{
  "n_mels": 80,
  "depths": [1, 1, 1],
  "rnn": "gru",
  "label_smoothing": 0.05,
  "batch_size": 128,
  "weight_decay": 0.02
}
Rows from block 2 of a small sound classifier, named by matrix and row number. Each number is 128 + 32 x the weight over its row's rms, rounded and kept within 0 to 255. All counts start at 0. Numbers have three digits each.
After each channel's rows are labels from the 100 clips, of 14976, where the channel reaches its highest value: "loudest" is the band of the loudest frequency at the time of the peak. Only what is clearly more common there than usual is listed. The data: short read English sentences (LibriTTS-R). In brackets: how many of the 100, against the usual share in percent.
# conv: width-3 conv, stride 2 (model.blocks.2.conv.weight, 208x144x3, each kernel summed), inputs 0-143

conv.13:123149130123116130146116145255162131107137123082142151177137129123135134115110142106155119124125124062142135144107115110097164133114165134082158126128123121175142071131127117137213149173122127099152133144133146137148016116160125177123098094243180211127131130135135136144136212111180135135143132181153102125059074197133141140111151131112133134092145184130133119082156126135157142120098126138084116165102126132142147123103112120133110
loudest: 250 to 500 Hz (36 vs 11.7)

conv.119:125128136160169149125135053131044134084086127092194115146145113124100116151103098145109161125125127114142108158098122169189121085166191124152117114124072128114139083114135196084082183173070128115149186120128159132108138126168128200081142115142126088144139111160107174172112091142090123085133143155131070109089136160144118124104114150186096190081132187113126111126049110117090192121073135172101126129135066114155133128124084116149131
loudest: 250 to 500 Hz (29 vs 11.7)

conv.91:154127138096151144118179145110104116171107129211161073145117121120109141138146097121161113250130131207160122125144094133124065162106146116151155117130189107155166080128120037115112103154199123104095110147133064112154042140210134121156088113072137185143097161136139171145140121109154151133119114107126145120184129104107154159146153129141089117189135108140170097098108126094133160121201122133134117141120162089129150122166119141131160
loudest: 4000 to 8000 Hz (34 vs 3.6)

conv.142:102228126161108117110141125139167169101114132098090150100116149129119131121127098140096058110138126128123133137136141159128102174088107131123167133128060228080080075125128151129146127124089139130161144122138143151106211150188109096168113131068036148122111112134117115113123160158138136151131097113121182130113017129130115109109136097116136156087123135149067117143085110117164206103204126115183140084154127104105105125162089146133112
loudest: 250 to 500 Hz (31 vs 11.7)

conv.93:132137131131138117064123137150104229125144135116157179183076142137112125145142126180132039094142110155110158130123123151109056134083132150066168113136151080120079152132131204147249170087090119083148133139138104130121111122062137147146152119108166108122132080150133130149126084125097114083144176130102126139079169123172105112152110115091132233116110124132109133150191108127113143138168136145142124150131180096164101126156142128129168
loudest: 250 to 500 Hz (28 vs 11.7)

conv.137:143164120139129123178128099107169154093147125106217113149134132130116135139142189153126100194109137120195143115101143168107172215133129125202101121135127126125184223148133112081138184156099136133124144126110202141100179124160114092126105147122177104134204121143120097124133216126162103082128116144165175119125198153167163098131117127145113176123109138125077125091067154141125171174145134107154129065111096153114111098152107107113144
loudest: 500 to 1000 Hz (25 vs 6.6)

conv.189:156126132149108130142128047143068126124078132092083125141147139144156116125140139145069096172129135068027126125127114149140128133111162163095109122138230085114155039159124103109220076104129146152172158144137114120114163122151141130155100180202158100123098161173123145119139110111152134152178188162106151118170152130110124105186071119088105131145137149127148114064065187122138144106112146099074151131124150146113130130130178128125113
loudest: 250 to 500 Hz (37 vs 11.7)

conv.176:197151121107120110129126109120055135163107130080087145166103131124135145128125125141100120195132136071116108115153128182142108075111107125146125119119126121089189065090142095134160123157167141124166131117103188129119195084128111134100162105098181095139107082117124138137121140159191131118135083060091146120175188215128150177141122106133142107112113172148080122113160128131193151164103104133205102129130076154112145129123005127127108
loudest: 250 to 500 Hz (40 vs 11.7)

conv.52:144122132151118119109110106102186171117124136117122148215104133107091158111119128124153106099138135057092132157139159117089062127142106149178149117120151099093211089110117161141208094178091141121119164125137131137101133131058128104090106158199213166148108135107129092103131098146172103147122133105131173129070187084128164146080065119144112088110161163120051129108048104132163160111120106177143130090110113167113117132161094142099149
loudest: 250 to 500 Hz (47 vs 11.7)

conv.170:090064133089154130115086197160143083114183132129114135124110117119145146130159133105111073130140135098131133126089200195077144125141193138120135126122133065112114129141131163129130127160150133189143155137138130114167151156096125061149117132146108120140114137114148076134141240152101127122110177152079187125065255222161092094103114123101105129110117141123084130152136163145142136171112104139094116129137132113110113123131173119127102
loudest: 4000 to 8000 Hz (26 vs 3.6)

conv.11:205132127140133094161117216069137118086135121117146123109153133130106111137147110125161139146120120092144129125116131183154095213182098116108172130130144118128163151132124141149141118093144131169133107127132134121104118088129131204147150166082144145165102107112141124086141119124179121166177172131123227123103127114075087210145184111088118078130123183124098117178188180131146199112081149169060123108145091112151158117114051109139125
loudest: 500 to 1000 Hz (28 vs 6.6)

conv.177:153124127106126127170155093112161150133081138065163141105140139120097084142149088119079144068121118090154101080161097094068098126149126140154131109138080160124155059148114198147109114143193130118124089119125121151144042112090133064133120117179064131116111108153125106163136084126151134105125137186181136124144079108102094112086150125139125101187139065121152119255099137137086174121115133110125140138131154111113116134110157137117130
loudest: 250 to 500 Hz (28 vs 11.7)

conv.112:147180127122134119148126087134111117090088133222150117080118136143124153109119070140166120085110139144142109129138139163173255093116129143143149135129054110143082134150138125069151176189063116177147145140115116115177132150204130202136171146085071099123095140117125185156124132136095113094120107141116095131137115171115119151162163139122133093100141188134029107121167101140095096096158132117111124093144087114102153121140159119135127
loudest: 250 to 500 Hz (34 vs 11.7)

conv.131:094131133139131135089146098159154101078122127138097159133131148112143138161137170102190155135130121159095138144059128091150134077147136113083103148131191193108097172122129175113165172154079125135082068128114087112127149192094136139130116141179220101188152135118119086148125109128099119088146105107103138140106046042114179158118164122127121092175133154155113112098147079116129102112029113149100113103125160170136163134130214129133113
loudest: 250 to 500 Hz (42 vs 11.7)

conv.88:123147136109120120123148075110148105121160106139175130102132156105125095111140120154147153193147154065155148139101115137085081098094157178127189124120194120094089190126129121108173181061150131089098185122140156131102144117153129074116143181142135135145139124122119056105138070096050115163134113119097155121085132107195122049056158181038148200104140160140071135092156129114112098136125140183111149134114156125104109132155164136133146
loudest: 500 to 1000 Hz (32 vs 6.6)

conv.130:161152133107103126142133080201101110173115131111121152174128135127128137154112112124123120127128126238089123154114127096115163131101221143162064118136177215121159102156137151137169119184166130147118133122125127143145125124097126142065164124148182158112092153140119162123126026127144132151132131140121068131176106168132110138079127138124151152093126173112255155113129118123129131131099122106098132132107122139128096128135164125118096
loudest: 250 to 500 Hz (29 vs 11.7)

conv.134:119170137081113126124169079097181107100158122090116111147107149128133098111122127129177136189136154073146115126094119141089063123045165130093147122126149106123127180097133100168149178111137116066191148111125117123132138122155144080096149159156198128079128122110100174105112079104093138117098152120135227132142152051208132035122093128087182212109133124113085093169131121129098128136134111155107133080134159125147114145143105127117105
loudest: 500 to 1000 Hz (30 vs 6.6)

conv.117:110151148152124112146111123079090135137131128128085164092126136147113110104117066133125161121118144082128137127057102179135046105089147110092188156110179133088095142121157176108128158126149136108136160142148113137183133135105147148162119117109202180116185174102140139103132198147097142153136096161040126124064187125144090054104119136066113177098118112145102154112139124124124110126200133171111109104119152136105146117155249138152128
loudest: 250 to 500 Hz (35 vs 11.7)

conv.106:067143130140138114108133135150174130107177127099128195210153130118133146136119101131125081151121141205065133142090152191103095094077156161088159127130147207174073099155129160155161168146096112092134136087150142132120197105100132097143125163163123157110157111107116165062138144107112138086120092071103124126111210076139085094124163108079126163115139121108097110149124128126089101145123143165103155147123179109110166132075217167121158
loudest: 250 to 500 Hz (38 vs 11.7)

conv.126:099121137088153131123143156057120105210142131122158106094126151125099135133129088103171156163124127143106118130102198144148097147160139139146122134123255116141142113122118098078111090118167113168092174141131156125091133119111132150087142129152120085128207145120139130106130099154160141106093166110121117127144014120124108095066103122096092135190117181124223130069051122135135205114105147176135114123127126101136114136139141115112123
loudest: 250 to 500 Hz (28 vs 11.7)

conv.168:126133128108107132152093115125120144240133138095112134132127118126104130136123135124151151094125119063134145129155099207188125132099136095095028136111102151154168105121123104150134132132097113160106187137126117119102234109162136102099149066157126118111059141123144157147139171128141126093148124112132092128027130103099184119117074159110133108158147196089127117134134147123159209088192114088152106160106099155152141146148200129137133
loudest: 250 to 500 Hz (42 vs 11.7)

conv.149:148105128174174123119136166170191166079120120081115128096090138134128097129111104125103147139141113197143107104121132132147073129101136135116170154120136137099096191120125189141145239098126127115087155146143111139164098159143145075131149156133179129121120173127123101042144151151096121151139082070123120145111170075151136091139162141105111193199150129121098128065154081141118143126135174134120113163116207129110113132118251124135135
loudest: 250 to 500 Hz (28 vs 11.7)

conv.171:107183122140104109105108130213231168138132125142099175224116138138117155136097161143169117126121137139115127105113110154144115132125070153098097132132210117110102142135115114118114123136056132113164142154128117119104131122253138172144091109146174095164110142138135131120108168133145110158088215140096136132093166174121120071126107142153151137104148175141076122117143118120141060157132142149119119056128173155124154127135215132145107
loudest: 250 to 500 Hz (31 vs 11.7)

conv.75:142107121137112130130157128131189132117148128160197150189133132141118162129147143066148118121125123145138136127018145146093137134123179115058147147116120079126098177117144111072161190054136125156153115121148137133142150155111148107132094182135140108145175122096120034150134152132084124146173147195141107130153122123172110033146111109104080212140150113131076169142178128142121073127122116135150135139141123084080088135140207122126094
loudest: 250 to 500 Hz (29 vs 11.7)

conv.79:174177133133122105202147073076129149199134129119161124123160123120111137126121108126101119205130118111023119108164116059105102107115106117127103142122174105100120112119133189123115143156191136115096124126116114117108231135157128193121112132106105131126149159131119109115125074132130126128115153093112105129031123114132150236131117120140130071109139181143201149115171110112104137119224137117122104176165090100131127122121135134127113
loudest: 250 to 500 Hz (49 vs 11.7)

conv.193:161182134112154121109117135138176136114144120121131130169130103127172119172127127132149113193123130153197121085071099203128093133092140181114138129134197125092116182144110156113071227121156117076124131137141118106150107131117151072113139162175126119161137157131168108084102114118061117100123084138176075126074136062178062101125175138080114223115132142182123134099139142141096144143140151163135127126113102129116103123153211125170158
loudest: 4000 to 8000 Hz (40 vs 3.6)

conv.66:068099139076127130096085180115051131151124125152165099169154122137131140118152112107186188119128116107147114124157085066127083060124079108070080120136160082166139140111154088129148109148106102168122077126114113124172192116136133194062123140096069130139176122156124125135097127123065133177147110064124097131125095149117039131081131137128118134090116166129133076112103127124172115079191151087097153146102097198136108136129099143130162
loudest: 250 to 500 Hz (29 vs 11.7)

conv.181:098053121091108128114118115160105129154192127090104104136125115127115127117091054106158111125123130136104143142108135136091089165123088084154188132124079077145123213124136128158172054116039146127094120143127124116093149108118126154107080225155123134112141132134134150112135147122153119098119113191152213124173144188141113108098102101156114192111116165133131098083112134126178142202105122148136113142118090141117151138133240128116101
loudest: 4000 to 8000 Hz (49 vs 3.6)

conv.54:175100136172137127179133077125078145147160135130107114111104101114107099131123055115075136111126116144076099114102101141143093136104155134153124115132091242091109018127107045140175110156123116130124098118133126132183137108133134099180114095067130074121129130144120099087132138117151098143140191166117089129191098120137150103145174105114113084131107154133246131192116139112114177121102139092065124125132160134157125129141084117117121
loudest: 250 to 500 Hz (29 vs 11.7)

conv.116:196095122132108117118135098186087120153132130137087149134141096124155158124113124130145136099117107027189111127096153098118139096088101098063132113127088153100119187112140136132146186034183142107110124142127126132148108132076156088165087170126108128121145132073115095098115107139098116113150119094111123121152238068122074046178191120119117100123122072149112121173150082104140102126107107187081119127128087148134101132131081128164107
loudest: 500 to 1000 Hz (27 vs 6.6)

conv.127:193156124166122145143136169124055164181157123146134101127120134138146096134125086142077175128130129132103144136119132107095148092134160113123101137137124186132178154130128094145101101127135148158111168129116193133153219105103119136127152150057064157144119129129128109127126072128123102114113223110138159132157160031114150179136163123149127130147125148149207152093160087141139244110136134092151131189121206102131180109127138120143122
loudest: 250 to 500 Hz (29 vs 11.7)