From a checkpoint of a small sound classifier.
Training: 4000 steps, batches of 128, held-out accuracy 97%.
Data: trained on short read English sentences (LibriTTS-R), 26041 training examples, 19.7 epochs.
Rows from block 2 of a small sound classifier, named by matrix and row number. Each number is 200 + 20 x the weight over its row's rms, rounded and kept within 0 to 999. All counts start at 0. After the name is the row's rms in percent of the matrix's.
After each channel's rows are labels from the 100 clips, of 14976, where the channel reaches its highest value: "responds to" is what is common among them. Only what is clearly more common there than usual is listed. The data: short read English sentences (LibriTTS-R). In brackets: how many of the 100.
# conv: width-3 conv, stride 2 (model.blocks.2.conv.weight, 208x144x3, each kernel summed), inputs 0-143

conv.203,083,205,184,207,188,206,198,205,216,231,200,232,182,168,190,197,221,243,200,199,199,196,206,200,183,187,232,170,211,198,192,195,191,193,239,174,196,217,194,177,172,175,242,172,191,190,193,175,205,191,175,169,175,189,210,197,196,204,161,207,139,230,181,207,204,210,187,209,196,206,193,212,179,190,209,201,202,156,214,209,192,143,184,152,187,191,192,192,197,227,201,196,209,206,202,191,175,178,233,197,193,215,203,243,208,174,189,190,203,212,257,195,212,171,261,194,202,226,228,195,202,183,197,240,190,195,212,196,174,217,192,176,190,213,201,182,203,225,205,210,212,219,210,194,192
responds to: voice: female (97)

conv.67,099,245,205,195,241,182,207,192,178,155,179,171,201,223,197,198,184,205,196,185,211,200,199,212,196,194,194,184,197,197,226,193,204,189,196,230,191,192,176,181,181,172,226,223,212,225,173,258,186,208,207,206,134,214,199,167,201,213,188,183,233,169,182,178,209,224,228,184,209,204,207,198,218,176,174,224,209,199,181,186,242,190,175,166,181,211,200,198,191,193,215,195,222,199,212,199,231,202,217,184,196,227,209,213,234,178,204,175,190,197,225,207,181,192,215,257,196,219,192,220,203,209,141,204,204,219,219,231,214,210,216,180,206,189,202,187,192,224,218,193,205,182,203,203,213
responds to: voice: male (82)

conv.22,097,137,179,195,206,180,188,218,223,167,175,178,159,187,186,203,190,216,181,185,211,210,193,192,191,216,188,205,189,195,209,233,188,187,179,227,219,205,202,191,185,208,183,191,201,180,195,237,281,202,191,185,200,187,184,183,193,190,229,195,242,218,185,222,202,193,194,220,203,193,207,196,161,247,193,227,184,187,192,198,196,188,224,197,221,184,205,210,209,200,179,196,207,189,186,211,178,180,219,191,188,235,201,207,173,196,221,188,191,234,205,208,236,191,245,171,197,199,218,198,214,159,183,209,189,176,168,228,188,188,210,215,190,225,187,188,167,192,192,197,248,219,201,193,199
responds to: voice: female (94)

conv.141,103,159,198,204,187,191,197,208,188,229,149,218,186,167,238,205,236,147,188,183,187,210,203,193,193,169,221,218,223,206,210,210,208,204,210,243,192,201,217,215,197,187,233,203,196,267,195,193,193,208,208,145,206,203,183,189,208,202,176,202,183,179,225,227,212,185,193,200,186,204,182,209,168,200,178,162,204,147,201,204,187,216,200,193,194,204,207,191,198,200,204,201,215,198,197,196,162,198,146,175,188,191,195,157,178,254,236,240,208,225,188,202,225,197,208,185,189,208,209,176,199,193,194,207,200,194,190,190,182,206,193,214,206,191,199,209,181,212,223,201,189,216,208,206,194
responds to: voice: female (91)

conv.1,121,238,212,194,187,200,212,221,206,148,182,229,202,181,189,208,152,169,204,204,215,199,198,218,179,204,215,188,207,220,218,174,192,205,166,231,221,199,208,203,223,196,193,203,182,211,188,237,193,199,197,215,148,210,229,200,195,194,154,200,161,220,164,248,202,202,196,206,202,197,199,200,178,195,193,214,199,211,184,211,211,184,192,197,192,191,204,211,207,215,184,189,137,199,172,201,204,201,244,181,263,216,200,205,236,182,189,225,214,212,216,208,201,199,222,162,190,188,198,208,207,197,202,212,207,181,203,241,192,211,198,202,194,185,213,224,169,180,167,194,214,153,202,190,190
responds to: voice: male (90)

conv.95,098,167,266,196,187,190,187,157,182,171,247,189,175,216,144,204,218,216,203,217,203,190,198,223,193,219,192,233,210,195,199,175,202,208,167,234,189,203,203,163,209,209,240,161,209,200,210,201,199,198,202,219,218,203,215,206,203,205,234,177,177,177,222,218,186,203,198,175,215,189,189,214,199,194,220,186,187,218,213,186,205,234,249,185,188,190,201,189,194,190,201,206,145,197,203,197,211,201,160,156,185,227,198,206,193,207,198,201,166,198,203,185,205,211,209,166,208,186,179,210,205,175,201,198,198,185,179,155,216,203,200,172,194,212,225,206,227,185,168,191,192,187,199,203,181
responds to: the word "he" (35)

conv.12,091,235,187,201,217,204,202,190,220,192,230,180,231,188,238,196,205,204,215,176,195,204,209,203,207,201,178,178,202,185,180,181,204,212,203,158,195,194,187,241,238,157,160,197,169,221,190,216,181,193,185,202,185,155,191,196,209,188,201,249,195,205,171,181,198,202,202,181,197,206,206,198,265,214,193,195,215,191,205,229,214,235,190,179,198,212,222,193,179,249,202,186,153,192,184,203,221,203,202,204,174,175,191,177,203,209,212,168,166,204,211,200,162,188,220,164,194,184,207,183,213,222,188,215,223,213,217,212,231,209,184,194,203,181,197,253,212,197,181,208,180,208,193,198,214
responds to: voice: male (98)

conv.53,094,210,234,196,237,179,198,207,200,232,180,166,187,227,168,208,209,200,223,161,204,197,191,179,201,214,193,252,193,186,223,169,203,200,167,199,196,216,232,184,182,223,185,185,205,214,178,193,167,192,194,215,218,187,173,206,204,197,204,233,215,208,204,203,205,219,212,232,185,195,183,205,188,256,212,148,199,193,211,188,189,229,193,172,188,207,221,245,191,184,188,188,200,202,176,203,247,204,213,196,192,163,205,234,196,183,196,198,170,187,204,197,211,176,205,222,202,231,192,257,203,213,214,166,215,225,220,196,205,187,193,250,196,165,202,191,212,180,199,194,193,207,206,194,201
responds to: voice: male (98)

conv.23,090,192,159,197,179,191,197,221,208,167,213,200,187,218,194,201,192,185,226,172,183,221,197,229,192,215,227,199,187,224,186,210,203,204,194,169,209,199,183,201,180,217,204,190,182,160,201,200,239,208,191,182,233,182,242,188,201,195,179,227,180,219,183,197,210,182,178,186,196,215,163,203,191,199,205,227,198,165,187,175,181,206,190,244,222,162,221,193,208,171,211,204,240,196,155,202,228,194,266,236,197,159,192,246,184,186,197,208,226,178,204,194,209,222,181,199,202,200,192,185,180,198,152,203,197,163,198,203,184,188,195,194,208,155,197,212,204,209,182,196,192,182,197,207,198
responds to: voice: male (89)

conv.199,096,237,227,195,203,191,195,193,186,240,223,208,207,157,199,201,197,190,201,213,196,202,199,196,211,200,187,187,204,196,192,197,201,207,212,199,207,217,210,195,211,189,215,201,193,186,179,203,178,210,190,198,200,197,169,200,190,190,180,208,171,197,217,233,200,206,198,235,186,194,189,202,225,173,181,201,206,196,186,180,220,191,172,172,201,194,182,205,200,193,246,203,163,206,169,206,219,191,221,158,207,168,192,212,133,162,211,169,218,190,182,193,221,182,189,151,195,206,188,245,203,222,169,201,196,217,273,204,178,210,209,173,205,184,186,273,199,198,225,203,203,219,207,201,189
responds to: voice: male (100)

conv.198,098,244,180,200,150,221,202,187,231,211,183,201,201,179,227,198,181,196,183,187,218,214,197,214,212,199,176,167,191,208,220,235,196,207,202,221,182,168,187,199,252,195,176,197,178,213,217,164,204,201,208,221,207,177,171,210,206,195,204,203,211,242,195,249,209,157,208,183,218,207,175,212,197,190,194,201,205,150,168,213,195,220,203,212,194,231,203,191,215,185,151,215,181,202,168,220,209,211,201,215,186,227,207,187,185,183,230,190,163,184,239,231,190,202,249,187,194,196,225,190,198,206,180,192,196,203,207,222,203,224,229,177,192,209,205,186,202,179,183,206,197,240,184,203,199
responds to: voice: female (86)

conv.113,098,182,201,195,235,202,203,180,185,176,173,247,184,176,185,201,208,175,201,207,199,217,210,226,203,190,179,176,225,194,192,214,199,202,254,186,192,205,167,198,204,198,208,200,205,201,206,175,221,194,201,169,156,171,163,217,194,200,225,200,224,181,228,227,201,181,211,186,201,199,194,203,179,204,209,196,193,240,197,154,187,197,180,180,204,177,204,183,214,176,220,188,248,217,173,212,155,216,212,243,199,161,196,233,193,240,187,190,233,196,167,201,167,229,206,211,198,169,214,184,218,182,214,214,190,176,191,214,161,220,188,175,206,186,215,201,201,212,206,193,204,168,207,193,187
responds to: voice: female (96)

conv.25,104,193,171,199,221,209,201,189,222,174,196,185,191,202,218,202,190,208,206,206,201,206,186,207,212,184,232,187,227,186,205,232,198,218,180,197,204,199,162,245,169,218,225,208,203,175,226,173,223,207,194,189,192,198,202,125,208,209,241,167,193,234,213,227,210,210,213,172,206,203,209,193,212,257,237,184,189,192,164,208,194,189,203,220,216,198,210,189,187,165,204,198,232,209,202,212,207,183,210,214,189,216,199,201,190,189,195,188,228,227,214,200,242,195,192,168,196,190,192,178,195,227,260,216,204,240,190,197,196,197,194,197,171,166,227,181,192,212,233,201,186,222,226,208,192
responds to: voice: female (97)

conv.60,088,206,216,203,176,198,197,189,236,196,197,223,208,196,196,199,194,199,179,191,209,195,198,173,190,205,216,178,207,205,238,221,201,208,180,227,206,217,181,210,218,202,176,195,172,193,243,214,211,198,184,206,222,174,188,237,184,193,223,213,192,265,157,210,192,138,187,232,213,203,206,201,196,234,200,200,202,194,190,194,220,189,184,197,191,232,220,192,217,157,174,197,181,203,186,188,187,197,185,229,185,213,200,162,203,178,209,190,145,185,208,194,151,182,248,155,194,172,226,197,208,161,215,185,204,193,206,210,197,201,207,215,199,189,199,193,197,198,192,195,228,248,205,190,216
responds to: voice: female (91)

conv.6,092,213,236,195,166,199,208,225,220,193,187,183,183,193,183,203,183,166,186,219,205,218,201,191,231,199,188,160,202,177,199,202,200,197,144,184,212,210,235,203,161,198,171,188,202,230,208,182,229,200,186,204,182,189,191,183,193,211,191,204,232,208,149,191,200,178,166,158,209,192,188,197,156,249,213,164,210,167,257,191,214,170,173,204,195,226,218,181,224,175,204,216,227,196,208,194,218,185,220,230,210,182,202,193,216,172,204,221,213,192,198,213,201,214,194,210,179,230,191,194,210,179,159,204,205,209,198,193,219,199,240,182,192,173,205,184,175,208,208,202,188,216,196,202,197
responds to: voice: male (86); the word "i" (44)

conv.4,120,246,241,199,238,216,197,177,196,197,212,248,222,142,214,198,164,195,198,220,210,204,213,216,194,196,219,184,193,225,206,216,197,196,219,199,192,176,200,216,211,241,182,209,195,184,196,208,219,210,208,213,205,213,184,206,204,201,237,167,182,237,158,188,192,177,195,190,209,211,233,203,221,211,202,204,188,206,169,184,207,201,184,230,193,176,222,204,198,192,183,196,233,190,177,191,168,200,180,192,210,213,201,174,224,169,211,182,205,219,195,193,237,197,270,222,205,174,183,202,198,196,224,198,197,165,213,188,176,203,210,215,217,221,199,197,182,200,189,206,197,260,203,173,214
responds to: voice: female (96)

conv.110,087,198,165,198,202,203,204,245,205,242,165,180,174,208,205,193,206,148,171,207,195,207,199,203,204,180,210,170,209,212,203,189,206,189,258,242,200,200,202,210,205,176,233,188,197,216,189,222,213,201,204,185,185,207,241,192,194,181,171,178,148,205,233,238,190,203,191,168,202,198,187,212,180,237,225,213,202,204,185,198,183,200,179,225,192,178,203,197,210,219,223,198,198,197,191,190,204,203,167,166,195,178,200,218,193,165,186,177,235,189,174,212,225,171,195,216,205,244,212,149,204,218,216,203,192,202,210,185,229,225,216,188,202,186,174,199,232,203,221,196,177,198,191,198,211
responds to: voice: female (93)

conv.162,104,184,227,201,201,218,193,197,190,190,165,201,168,251,182,205,206,169,195,193,206,195,194,193,203,194,200,204,208,190,175,223,200,197,224,161,194,193,220,204,217,202,185,189,191,175,187,254,197,203,206,256,226,208,213,185,210,206,166,193,206,170,200,204,196,213,193,212,181,202,212,197,211,242,204,164,192,199,216,187,192,158,186,194,187,214,217,191,204,175,188,203,174,205,189,206,254,199,257,174,201,165,202,250,195,212,196,200,224,204,205,199,165,205,164,174,198,222,203,273,184,204,213,193,180,202,162,210,225,214,192,228,203,182,202,204,199,200,184,193,196,198,183,210,187
responds to: voice: male (97)

conv.182,097,181,166,208,185,208,195,232,193,234,226,176,218,186,218,204,209,193,219,170,207,205,190,194,192,192,212,209,198,272,218,161,197,197,233,218,189,207,194,226,203,216,231,185,174,197,190,251,177,195,206,197,231,184,232,228,197,203,237,194,189,197,200,235,207,201,218,182,195,214,199,190,211,189,199,157,170,170,194,197,175,186,205,180,226,212,211,194,194,229,197,216,203,187,209,198,206,191,157,219,185,156,201,174,218,201,220,237,191,202,214,204,193,186,196,158,184,203,184,151,218,222,211,219,199,182,174,190,155,211,174,207,193,182,195,208,223,204,187,200,181,199,212,205,170
responds to: voice: female (85)

conv.205,104,197,212,209,219,196,202,183,198,169,244,230,180,240,170,201,185,224,190,195,219,201,203,198,197,194,229,192,192,177,197,207,202,193,191,211,203,200,241,219,208,216,200,197,186,151,191,205,259,207,202,157,175,213,180,247,191,207,173,165,215,216,171,205,201,169,217,176,193,196,209,195,214,180,202,191,196,185,211,206,168,227,247,208,197,211,199,201,196,212,182,197,271,200,174,208,168,198,163,235,200,182,191,163,194,232,177,211,180,212,199,208,193,204,245,156,195,203,189,213,207,200,205,201,210,214,176,213,194,203,179,175,201,200,202,190,190,221,190,208,176,181,190,196,200
responds to: voice: female (100)