python train.py --model="sound classifier" --time_shift_ms=50 --channel_attention="se" --bidirectional=true --rnn_residual=false --rnn_layers=6 --loss="cross_entropy" --optimizer="normuon" --muon_scale="original" --momentum=0.95 --batch_size=128 --lr_schedule="cosine" --weight_decay=0.02
Rows from block 2 of a small sound classifier, named by matrix and row number. Each number is 500 + 40 x the weight over its row's rms, rounded and kept within 0 to 999. All counts start at 0. Numbers have three digits each.
After each channel's rows are labels from the 100 clips, of 14976, where the channel reaches its highest value: "responds to" is what is common among them. Only what is clearly more common there than usual is listed. The data: short read English sentences (LibriTTS-R). In brackets: how many of the 100, against the usual share in percent.
# conv: width-3 conv, stride 2 (model.blocks.2.conv.weight, 208x144x3, each kernel summed), inputs 0-143

conv.76:460471477503502486404468635552503522503493502535421492597502497503528524482449454522526490527512505467504515512527453475474478518489456507446509498518488415450570533507524576504538512505453495527458455520528511507447461541489489499504581469508462520498392443550521504454497501520529525511514480426484518494422486575512476431500480496492490633448516477481589498462502494488470556468439527466500514493488598428481526476516561500496460
responds to: voice: female (85 vs 54.1); the word "you" (35 vs 15.1)

conv.173:469472475482533506490529428438424524477496498498596570471495485501527543492497535486491498491505488577561478486490482471529585466538499541598559485528502487478579542501502462495485459480565493534539504524486551495575547490458463499532513523404448591500592515507483584495507476494501497491504505523499530505606496446526460468452513490488469463553494439509390471537522499507475604488514481467533494458510607518436497483500536503507483
responds to: voice: male (87 vs 45.9)

conv.83:441495518500543483442494512502478534551444487500528561514494505489454564490520490486542419479512507472490518506512525587493524482504503502618455485492463550474419475488507539504471556447535475529520475505493478493543539505459524534456464499438406530487435459522494494472531400492502479511515436594518463508561405447431507418523422499554497420548550505500508510527514476514469461507556519527558514527475564591495414499519493524492537
responds to: voice: male (80 vs 45.9)

conv.169:434495510464498531485465554439498527490524509498515447466581486507509487518472458491512539574497517500469492543472446538471410516466507486496547515483542476456450532497502576546524622451568470405486512505526576504514535506533516498552472578505494526521436576534496507430502500508443477526501527523487502487482484500550462461544543501436476608460504522499421446425475489516485459537557526517488501517524513484453447474578623498486520
responds to: voice: female (98 vs 54.1)

conv.195:495524522511514490474447385486494564488585487571382593494473537482455517477502422466460469588511506470485459520501528516458399564510488510500431464486432583513458530518492455486577486431450518505487438501526472489532480474516476549478566511423532464440490534482485514494518458452498492523515454516494506486485524487528473469536527481489532454490528512469509527529432426481419500539519458530540500588496464463518560481473456477517491
responds to: voice: male (85 vs 45.9)

conv.48:576510496478557498454557508542548522456502494522550558496510485493469498481526490431540436470507484510457539459457504522418570484445520505474536521487504573489405570468514485471550538558540486479578472481547583506561475565489495434453463543458527514479590538444505424444493553505521487530490455526510586499514515535533501389490516544498485585517476528535438511438497498495514516485535530545468530511498587540449490505480540511502531
responds to: voice: female (82 vs 54.1)

conv.10:489536503511501511523474370514445540548485506496498459498462508497488492518493435457442503520487502568507499497497509497517471513499525478542490520506520506561464531495504506399468508393506504604486538526499527494569529517530523451463508567398460405461495503539483496507488549505475494576517489443488493496622433444476449492478470502516517471539495445473609494555507509490505607541451522502494516537492613495549483504492470522508485
responds to: voice: male (100 vs 45.9)

conv.144:479508499428504487428541482505529494558533501474451507473463465499469469533480526486501516448499488488527469455481535495477484503567475489550474517493528468561463469503507457570485539550529497499442508497489489522516650445520489503563495459531489568521529446507494409514495516506469508462474394463526472503510540440480522558549543502433523419485525386491459493596441525501473403485585472499485511572509555466530529503543554536528477
responds to: voice: male (94 vs 45.9)

conv.204:474545498546473495549515551580470524512488497494531477435515507517552495495471487484453534511502493493449487514489521433488478496520415466450567476523510628483427402507504476407422539570502491522516587483509545488510501486529507531492458488484453423529553457506517517487495468515489489540455454512499496497528473551539544471538444508438469535410519532527597557511545477497481538481486466509515511542529643512513420502525537519493479
responds to: voice: male (93 vs 45.9)